config.yaml
model: "class-conditioned image flow-matching model"
dataset: "microscope photos of single blood and bone marrow cells"
train_examples: 97085
image_size: 32
horizontal_flip: true
conditioning: "class"
arch: "dit"
objective: "flow_matching"
cond_dim: 192
targets: ["cell type"]
num_classes: 17
cond_dropout: 0.2
logit_normal_time: true
norm: "layernorm"
activation: "gelu"
mlp_ratio: 4
head_dim: 48
fused_qkv: false
qk_norm: true
dropout: 0.05
inner_norm: false
patch_size: [4, 4]
layers: 8
width: 256
positions: "sincos"
optimizer: "muon"
muon_scale: "match_rms_adamw"
lr: 0.0038
momentum: 0.9
nesterov: true
orthogonalizer: "polar_express"
adamw_lr_other_params: 0.00083
grad_clip: 3.0
steps: 11600
batch_size: 128
epochs: 15.3
lr_schedule: "linear"
final_lr_fraction: 0.01
warmup_steps: 1160
weight_decay: 0.03
adamw_weight_decay_other_params: 0
Rows from block 2 of a small class-conditioned image flow-matching model, named by matrix and row number. Rows with one number belong to one neuron. Each number is 128 + 32 x the weight over its row's rms, rounded and kept within 0 to 255. All counts start at 0.
After each neuron's rows are labels from the 100 images, of 14976 (inputs lightly noised), where the neuron reaches its highest value: "responds to" is what is common among them. Only what is clearly more common there than usual is listed. The data: microscope photos of single blood and bone marrow cells. In brackets: how many of the 100, against the usual share in percent.
# fc1: MLP up (model.blocks.2.mlp.fc1.weight, 1024x256), inputs 86-171
# fc2: MLP down (model.blocks.2.mlp.fc2.weight, 256x1024, transposed), outputs 86-171

fc1.295 [127 141 116 143 141  81 123 144 109 146  86 100 117  59 120 135 139 147  92 120 104 159 113 162 136  85 146 161 121 143 107 165 107 172 122  44 109 117 138 200 132 100 127 100 175 104 127 141 140 120  94 128 207  34 117 129 120 107 138 177 103 162  99 152 180 140  36 144 126 116 158 125  92 109 137 121 140  85 126  99  99 179 127 150 119 181]
fc2.295 [150  93  91  87 148  94 140  93  93 152 108 166 159 127 177 121 149 108 123 138 156 104 126 141 167 111 143 138 166 130 105  92 156 117 138  66 207 142 176  96 104 152 192  82 111 141  86 114 134  70 116 152 141 118 136  95 153 101 199 140  91 113 148 155 120 172 167 100  87 124 116 166 134 120 105 128 137 102 159 136 127 101 110 111 128  55]
responds to: cell type: erythroblast (42 vs 14.3)

fc1.158 [132  39 159 127 114 102 133 153 137 106  97 165  97 104 113 123 114 115 125 112 109 147 104 130 146 158  95 117 116 118  62 139 134 153 130 121 167 103  95 125 162  72  84 196  86 108 170 162 104 127  87 111 113 154  87 174 118 142 190 118 126  92 154 144 134 137 106 105 138 152 134 157 166 216  95 134 155  95 102 125 142 190 110  82 121 115]
fc2.158 [128 126 109  75 138 143  97 130 181 128 161 102  77 131 181  90 136 133 124 108 168 146 146 104 115  69 206 171 109 149 144 105 102 128  94 119 137  90 142 122 175 160  97 130 172 123  48 111  90 153 139 140 144 119 155 180 127 120 122 126 159 143 118 149  75 101 140 169 168 110 116 117 130 144 108 124 123 167 122 118 205 135 145 165 121 105]
responds to: cell type: promyelocyte (26 vs 6.4)

fc1.116 [129 101 136 132 139 122 103 145  72 121 145 125 132 172 136 123 182 113 139 129  89 146 172 101 155  91 110  84 144 197  92 128 167 107 163 209  80 102 121 137 107 132 167  92 145 158 119 134 171 128 106 152 156 174 106 156 116 183 128 175  75 129 123  51 173 122 183 140  94  66  69 102 137 110 139 162 117 114 117 119 140 155 173  93 111 107]
fc2.116 [ 41 113 113 175 136  87 161 114 106 177 121 124 156 117 102 159 107 155 146 118  65 108 113 163 116  78 118 145 145 147 121 124 118 155 166  98  65 117 169 150 105 151 135  80 141 116  85 144  83 141 120 129 124 165 137  66  99  76 154 160 115 167 164 138 174 112  95 152 160 179 161 164 110 134 117  90 170 164  99 107  98 127 115  97 154 104]
responds to: smear: peripheral blood (99 vs 16.2)

fc1.680 [116 107  94 155 118 183 130 135  73 160  92  88 109 131  74 193  96  89  54 123  93 103 216 147  92 132 212 109 125 116 129 128  86 115 176 135  86 179 194 149 144 127 101 103 133 125  88 143 145 123 141 188 161 121 171 148  78  89 115 195 163  66 143 130 151  82 138 147 111 106 207 116  82 194 142 162 155 118 166 126 127 149 123 148 117 119]
fc2.680 [120 156  94 133  85 117 176 111 107  65 143  81 139 135 156  68 161 173 126 122 152 102  74 156 104 112 255 105 163 178 145  88 171 122  38 161  71  99 107 132 133 175 106 120 108 152 173 166 107 155 124 146  61 179 167  79  75 140 138 178 132 112 111 106 114 124 121 110 147 145 142  26 151 120  93 108 118 107 104 130 100 101 178 162 150 125]
responds to: cell type: lymphocyte (37 vs 15.3)

fc1.233 [134 119 142  82 143 135 123 104 106 149 139 103  87 115 131 106  55 105 152  98 133 142 135 127 100 123 122 123  55 128 128  90 128 106 149  89 110 146  75 161 130  52 192  81 105 132 102 127 135 176 153 137 128 102  94 103 128 118 132 121 151 178 221  87 161  88 153 123 106 116 142 100 157 179 151 107  76 142  90 132  51 152 131  91 127 106]
fc2.233 [ 72 165 138 121 157 126 167 120 143 103 174 151 162 140  83 136 214  83 138 195 117 196 111 152  80 143 132 146 157 135  70 127  87 103  83 121 137 111  63 138 121  94  82 183 141 102 154 140 156  68 196 137 129 130 131 146 105 131 167 101  79 116 110 132 126  64 170 143  95 103 125 104 127 133 121  92 108 104  85  91 131 138 128 167 157 137]
responds to: cell type: artefact (29 vs 9.8)

fc1.606 [127 111 154  50  61 171 171 120 153 108 181  87  92 143 158 204 131  86 159  98 181  90 139 141 102 140 135 105 174 116 137 130  78  77 129 144 177 150 158 151 169 141 113 167 137 158 156 101 144 120 120 118 142 117 137 128 204  71 103  74 111 125 100 105 104 155  82  98 130 109 139 166  95 109 112 133 145 104 120  95 187 173 158 128 122 132]
fc2.606 [166 134 115 175  84 106 107 107 134 152  85  97 102 185 161 144 130 159 153 134 166 123 116 105 138 103  48 110  72 200 169 165 108 146 122 171 111 141 111 113 132 117 120 235 120 206 141 135 107 104 136 103 139 180 165 129 149 129 136 138 145 118  85  95 105 136 137 131  98 119 124 130 125 129  97 164  95  88 107 147 150  88 160 144 119 136]
responds to: smear: peripheral blood (42 vs 16.2)

fc1.464 [133 118 175 111 169 142 157 138 137  96 161 119 109 134  84 132 122  68 115 119 114  64 148 128 148 103  87 113  44 161  93 157 158 151 149 140 133  75 132 114  80 159 161 105 114 118 109 129 182 129 136 196 138 136  89 125 124 151 102  95 151 103 168 157  94 107 133 148 151 119 149  90  98 102 113 121 100 143 113 180 138 117 165 127 169 139]
fc2.464 [160 105 168 157 107 157  79 101 125 111 116 127 145 143 174 176 175 172 140 164 146 167 112 130 111 161  99 135 169 120  40 131 173 131  98  99 102 144  88 163 105  77 128 132 132 142  77 195  91 149 111  52 157 180 107 183 136 108  91 101 135  31 156 132 142  83 118 142 119 144 119 129 103 163 152 102 144  96  70  75  91 137 150  75 101 159]
responds to: smear: peripheral blood (41 vs 16.2)

fc1.115 [120 105 121 147 114 138  27 102 161 145  83 147 109 131 104  96 160  45  88 158 134 157 127  89  43 142 167 141 122 160 147 115 126 171 192 105 123  82 148 144 169 127 124 134 166 110 147 142 163 113 126 158  95 117 180  98  88 156 201 137 130 148 128 148 137 122 176 105 120 182 122 159 180 138 119  67 130  59 118 142  87 172 117 139  97 156]
fc2.115 [115 112 124  90 148 170 133 108 205 129 101 174 132 145 178 154 109 170 125 119  87 155 157 106 138 130 194  99 132 135 140 167 132 145 130  94 135  97  90 165 134  96 207  73 147 222 110 157 104  91 108  98 143 141 127 110 139 139  90 116  72 149 118 184 137 131  90 116 175 124  92 162 108 111 102 170 141  91 177 157 119  95 102 107 155 168]
responds to: cell type: artefact (36 vs 9.8)

fc1.56 [129 116 151  65 157 173  95 155  59 113  87 215 154  61 112 163  62 177 136 159 131 140 114 143 185 105 103 100 114  98 150 122 107 155  93 112 171 109 142 135  82 139  94 120 155 129 167  80 138 131 117 154 140 102 125 144 124 140  76 153 109 103 126 137 101 181 183 107 138 128 130 105 123  56 138 153 157  51 148 117 112 173 153 135 101  80]
fc2.56 [134 108 160 125  80 136 111 170 128 124 171  72 126  35 184 190  70 117  98 144 118 172 208  95 130 125 149 124 126 157 119  71 175  97 100 117 129 113  94 144 140  70 170 146 143 212 146 112 136 126 134  68 117 146 139 125 130 137 102 127 146 171 135 101 122  97 132 134 172 156  83 198 142 157 130 112  86 172 127 184 124 117 180 174 147 129]
responds to: cell type: promyelocyte (29 vs 6.4)

fc1.113 [137 121 161 137 139 136 150 165 115 147 117 167 126 116 104  71 131 177 144 195 135 226 119 154 139 127 152 179 136  86 140 133 132 107 181 146 132 115 153 111 158 164 120 135 128  97 116 119 107 122 140 139  88 118 118 162 129  93 146 165  51 141 169 101 165  64 160 178 139 100 169 159 129 123 199 155  87  95  81 107 113 140 179 122 124 132]
fc2.113 [176 112 216 106 127  90 150 132 176 136  97 147 107 170 139 164 135 144 135 146 144 144 120 124  93 104 151  36  95 124 110 149 137 118  73 108 149 147 117  44 179 127 121  96 140 134  99 114 128 117 114 206 110 153  23  89  96  92 145 108 138 104 147 103  89 108 173 109 175  81  89 108  45 104 125 175 117 148 190 122 134 141 156 100 138 141]
responds to: cell type: lymphocyte (49 vs 15.3); smear: peripheral blood (37 vs 16.2)

fc1.497 [133 115  90  70 161 108 118 146 184 152 102 128 110 110 105 148 155  99 113 120 149  83 124 139 172 106 123 176 103 120 157 114 177 118 160 162 124 136  82 107 124 150 108 125 117 156 127 134 125 161 127 155  90  95  99 116 146  78 148 100 175  88 115 201 130 165 125 103 124 117 196 139 150 119 127  50 175 174  98 140 143 155 125 166 136 138]
fc2.497 [142 120 114 114  32 134 107 129 166  98 143 146  45  86 111 118 154 169 145  82 131 100 127 101 135 138 132  86 158 130 164  94 113 161 134 106 120 156 164 139 122 202 158 131 153 104 102 118 119 191  91 108 119 148 145  63 128 128  85 189 143 132 110 141 145 194 192 160 152 182 170 202 154 115 129 133  99  92 148 151 184 104 157 108 114  93]
responds to: cell type: erythroblast (45 vs 14.3)

fc1.356 [136 153 118 140 109 132 137 159 142 159  81 108 155 130  72 190 158 144 161 102 147  81 156 188 104 141 149 117 206 157 145 171 110 159 154 141  83 188 116  89 116  66 186  80 125 160 133  89 176 110 154 128  97 106 145  91 139 150 118  88 132 113 124 159 119 148 112 137 124 114 167 105 134 165  93 152 181 106 149 127 142 177 174 129 124 116]
fc2.356 [140 118  92  64 183 145 115 166  96 106 162 100 125  93 139 109 115  86 145 121 146 121  76 123 156 194  98 205 122  66 138 142 150 135 177 126 129 132 183 127  95 177 157  59 103  84 147  93 135  90  86 118 119  92 113 176 141  86 140  98  75 100 122 128  92 117 182 139 126 116 184 146 162  92  87 125 161 165  90 125 142 105 124  99 127 141]
responds to: cell type: erythroblast (33 vs 14.3)

fc1.325 [125 141 133 161 151  89 105 105  85 157 143 214  91 113 151  90 111 156 180 180 112 186 123 102 122 127  72  90 124  66 194 140  83  79  96 166 123 100 110 157 133 130 122 117 187  79 109 185 145 204 115  58 145 168 136 133 155 129 150  93 117 151 141 174 145 146 114  61 105 122 150 176 156  99 168 127 117 125 105 123  81 117 137 133 108 130]
fc2.325 [143 118 116 100 102  44 121 165  96  83 114  79 109 183 134 140 144 102  96 124 172  67 136 158 120 108 102 156 104 137 164  91 145 112 196 169 140 167 165 117 124 161 137 106  95 188 193 104  81 187 119 198  97 131 157 122 115 133 164 127 133 169 133 134 154 179  75 134  87 145 133 115 150 175 110  79 156  98 129 151 213 106 142 134 168 159]
responds to: cell type: segmented neutrophil (49 vs 20)

fc1.653 [123 152 110 115  86 127 122 142 129 122  81 129 159 150  64 156 131 128 168 131 181 167 115 159 138 139  67 131 100 174 150  64 159  97 134 148  84  92 197 171 131 134  97  85 132 178  83  99 136  59  96 195 135 121 113 158 119  87 151 149 153 147  78  96 144 140 132 131  97  52 140 139 147 120 103 124 174 190  93 163 149 116 139 141 175 169]
fc2.653 [157 110 118  98 148 138 187 123 102  76  96  82 145 109 121  81 131 183  93 140  75 155  72 126 113  85  83 105 116 110 136 101 113 125 113  62 107 141  67 164  58  84 140 162 136  64 134 224 149  58 191 120 166 117 156  81 169 177 103 135  92 140  94 156 130 193 150 155 134 146  84 156 142  98 139 159 111 110 114  70 115 123 103 164 144 182]
responds to: smear: peripheral blood (89 vs 16.2)

fc1.418 [119 169 103 139 185 161  86 171 114 109  79 101 149 117  80 170 105 115 127  88  74 130 167 127 131 158 130 126 140  82 128 165 143 151  70  64 125  68 134  67 119 113 142 131 167 165  79 114 174 122  75 126 108 116 156 145 136  66 124 119 186 132 121  98 182 126 155 160 165 174 115 131 202 118 106 130 157 165  93 141 120 184 151 129 114  72]
fc2.418 [182 141 190 151 108 166 128  93 120 129 122 106 118  93 127 103  18 132  77 134 102 130 106 156 135  61 153 145 117 152 159 129  95 111 106 134 118  90 116  79 124 122 133 154 173 119 142 125 101 115 186 133 168 158 124 175 138 115 110 139 119 153 110  95  87 111  83 111 134 146 125 165  80 149 151 149 122  76  67 147 176 149 165 179 112 175]
responds to: cell type: segmented neutrophil (46 vs 20)

fc1.76 [135 125 190 155 118 173 175 117 164 128 124 109 180 141 101 147 127 131  90 147 105  83 168  90 110 127  99 115  81 192 158 145 148 101 164 154 148  84 118 124 136  80 103 135 170 148 114 113 100  94 128 111  80  98 123 125 135  60  97 152 160 168 160 167 156 104 158 162  88 160 179 104 143  65 155 111 102 110 125 119  68 153 112 139 126 106]
fc2.76 [202 135 144 151 142 122 114 105  91  90  97 134 131 127 182 118 120 165  84 153  75  81  79 156 130 170 103 167 118 129 172 211 123 111 112  78 139 118  75  59 164 140 138 128 120 176  91 174 131 129 197 101 132 107  94 152 187 105  85  59 163 123 157 170  83  91 116 123 135 163  82 194 137 134 111  98  86 119 122 122 110 128 128 188 108 149]
responds to: smear: peripheral blood (56 vs 16.2)

fc1.707 [126 205 117  83  84 106 129 127 157 113 147 119 153 163  97 117 119 116 134 188 117 136 100 101 164  91  99 128 123  89 104 139 148 148 126 119 128 136 125 153 139 175 120 153 148 181  74 156 124 114 159 203 128 104 131 150 142  82  98 106 111 102 143 173 118 111 158 153 122  97 171 165 117 147 101  74 162 146 142 142 140 172 125 125 148  95]
fc2.707 [191 126 135  53 144 131 158 165 109 157 144 116 101 130 112 115 145 138 127  64 138 137 129 133 147  96  85 146 138 152  73  85 121 142 131 153 168 159  99  78 115 132 127 165  84  99 135 143 151 104 165 130 100 178  87  34 123 147 136 105 106 135 174  85 133 144 151 111 108 162 123  90 178 104 121 212 161  98 140  53 133 102 129 173 162 152]
responds to: cell type: erythroblast (49 vs 14.3)

fc1.625 [140 103 201 148 134  76 121 132  79 158 119 119 122  77 154 136  96 155  93 155 134 126 156 114 131  77 103 117 118  93 151 136 140 133 138 108 132  79 122 102 132  70 153 146 135 167 185  87 113 159 104 105 123 151 154 182 118 126 178 121 136  60 133 127 122  89 110 125  99 181 182 159 153 161 108 104 101 148  96 107 120 156 128  74 168 109]
fc2.625 [146  69 158  74 135 107 128  96  82 121  89 129  99 139 135  84 109 121 127  72 136  97 126 119 131  36  78 143  96 119 142 113 114 126 129 142 157 109 170  79 123 127  87  81  94  69 134 123 177 148  96 128  79 118 134  97 102 139 132 158 124 151 137 132 146 113 145 147 144 116 129 120 139  73 108 104 142 124 182 162 152 103 124 146 123 176]
responds to: cell type: segmented neutrophil (100 vs 20); smear: peripheral blood (96 vs 16.2)

fc1.55 [153  99  85 134 182 164 189 114 168  81  76 122 118 153 103 143 162 141 104 151 128 132 137 143 189 192 163 104  55 153 138 158 103  96 130 113 138 103 109 104 162 116  46 141 178 128  46 148 135 104 118 110 162 107 140 140 112 152 144 114 120 113 137  95 127 126 113 158 130  68 137 112 170 144 129 129 104 137 127 147 168  93  45 124 183  75]
fc2.55 [147  50 158  66 133 110 106 136 133  45 144 187 119  97 100 158 178 154 105 137 145 159 102 154 116 130 117 115 118 143  78 146  59 175 212 116 133  99 127 134 143 123 192 127 162 143 106 130  95 144 137 107 132 162 124 183 191 205  82 125 108 103 173 114  61 148 126 174 161 183 150 141 143 174 180 198 151 125 109 136 128 153 134 104 114 120]
responds to: smear: peripheral blood (100 vs 16.2)

fc1.159 [136 135 128  85 149 117 128  80 129  78 124 161 136 161 124 136 159 153 148 150 130  99  64 112 122 129 101 101  53 178 113 130  67 149 162  69 127 113  73 155 111 169 138  76 176 167 135 145  74 133 109 134 106 142 125 118 146 118  58  81 105 138 132 180 102 105 119 129 181  99 181 186 136 116  92 170 136  86 189 152 173  47 132 136 158 116]
fc2.159 [ 96 152  81 120 107  83 160 107 145 169 112  74  93 141  81 143 180 150 131 149 132 112  59 153 135 102 140 125 158 117 143  94 142 135 158  61 137 163 100  88  82 149  40 131  61 107 194 148  93 158 156 185  85 104 123 139 124 126 142 104 108 163 156 114 145  88 149 130 149 125 188 130  99 146 167 178  97  85 105 103 131 156 118 127 111 163]
responds to: cell type: erythroblast (62 vs 14.3)

fc1.98 [145 155 122 127 163 144 132 135 101 116 132 148 102 165 143 151  80 103 147 145 125  90 180  69  80  96 149 100  47 118 174 125 133 170 159 132 142 112 131 123  91 141  97 125 163 110 104 153  82 107 101 132 145 156  70  70 110 178  67 132  94 143 137  98  82 135 139 210  77  87 157 139 163  72 170 163 143  95 146 121 124  86 158 165 173 113]
fc2.98 [224 102 141 100 162 130 164 134 111 130 175 148 154 104 134 145 106 116 125 152 159 149 115 175 123  71 178 180 137 135  99 119 128 148 123 118 167 108 126 131 124 125  82 171  65  70 175 113 148 134 149 121 113 155 129 141 143  75 153 150  87 154 181 118 129 118 151 163 123 127 104 155 170 150 143  64 125  38 153 135 122  75 115 183 130  65]
responds to: cell type: artefact (48 vs 9.8)

fc1.654 [100  90 123 104  84 162  92 138 181  95  95 108 138  95 119 137 150  94  72 123 171 196 167 118 106 145 195  96  69 104  70  85 171 114 127  93 110 147  77  79 123 132 192  91 137 130 145 104 140 139 155 129 120 148 118  68 148  63 107  75 173 139 129  99 127 112 140 157 145 118 113 206 115  95 108 128 176 106 121  99 105 137 191 114 160  84]
fc2.654 [164 136 110 150 146 120 160 113 116 104 106 108  90 143 112 119 148 179 148 181  99 113  76 140 119 125 168 126 104 200 127 160  89 163 124 138 169 129 168 124 134 122 122 161  61 138 154  94 105 130 103 178  96 186 132  62 122 153  87 193 151 128 106 107 117  76 124 147  98 114 134 120 132 133 110 151 120  54  87 128  83 118 119 152 140  70]
responds to: cell type: erythroblast (43 vs 14.3)

fc1.373 [131 143 111 139 148 142 158 162 134 126  69  79 116 108 136 161  73 180  88  98 133 119  97 159 109 130 168 148 129 168 123  86 141 151 112  95 121 130 119 142  83  67  88 161 171  99 149  98 158 166  86 110 164  89  99  82 193 149 141 117 188 101 174 145 171  93 102 129 110 138 134 197 155 128 148 144 118 141  57 107  77 143 204 109 150 206]
fc2.373 [150 111 156  95 131 122 129 146 168  84  61 148  99 167 136  93 191 138 136 118 126  97  69 132 145 101 207 100  92 103 125 118 193 102 116 102 135  94 109 121 116 126 117 140 131 145 122 111 110 121 129 192 119 158 114 107 112 100 151 139 204 117 134 100  73 100 112 154 103 191 163  95 107 106 131 148 187  69 163  94 120 144  65 126  90 148]
responds to: cell type: erythroblast (67 vs 14.3)

fc1.187 [137 127 170 126 154 157 140 102 108 100 156 117 190 122 151  91 120 194 125  98 112  79 102 103 176 135 122 130  89 175 152  75 155 139 155 189  99 122 122  96 151 148  78 170 140 144 140 137 106  85 113 115 126  79 161 161 148 123 150 138 134 144 166 125 136 173 117 129 145 234 133 138 138 110  65 161 151 112 126 162  51 196 110 111 110 112]
fc2.187 [156  94 202 102 126 144 105 140 106 110  82  97 158 124  96 148  72 138 152 205 109 120 108 200 168 143 133 175  83 149 151 232 161 131 170 107 131 122 100  78 112  65 111 153 170 142 129  73 154 102 145 180 150  87 140 146 192 128 124  52 116 154 106  96 114 111  94 152 149 132 141 132 125 100 108 144 163 173 137 108 117 178  99 165 135 161]
responds to: smear: peripheral blood (36 vs 16.2)

fc1.460 [154 138 121 104 184  93 164 163  72  99 142  88 111 132 107 166  96 137 120 154 140 111 162  92 152 124 167 154  93 124 139 156 134  86  98 163 149 104 136 126 134 128 138 129 135 170  87 127  98  99  98 135 139 171 167 151 167 159 159 115 115 114  88 129 142 143 145 114 169  99 146 179 155 136 133  84  76 108 100 128 143 102 135 101 195  57]
fc2.460 [179 131 142 124 112 132 166 114 106 165 144  83 128 123  81 151  94 123 150 111 193 100 115 142 146 169 173 108 130 153 198 130 155  95 117 123 111 108  93  96 130 147  54 137  93  88 200 172 187 132  86  99  98  96 127 170 123 137 103  62 115 125 118 144  84 109 149 114 187 138 117 146 150 165 140 159 107 100 195  75 151 133 100 156 164 131]
responds to: cell type: segmented neutrophil (90 vs 20); smear: peripheral blood (41 vs 16.2)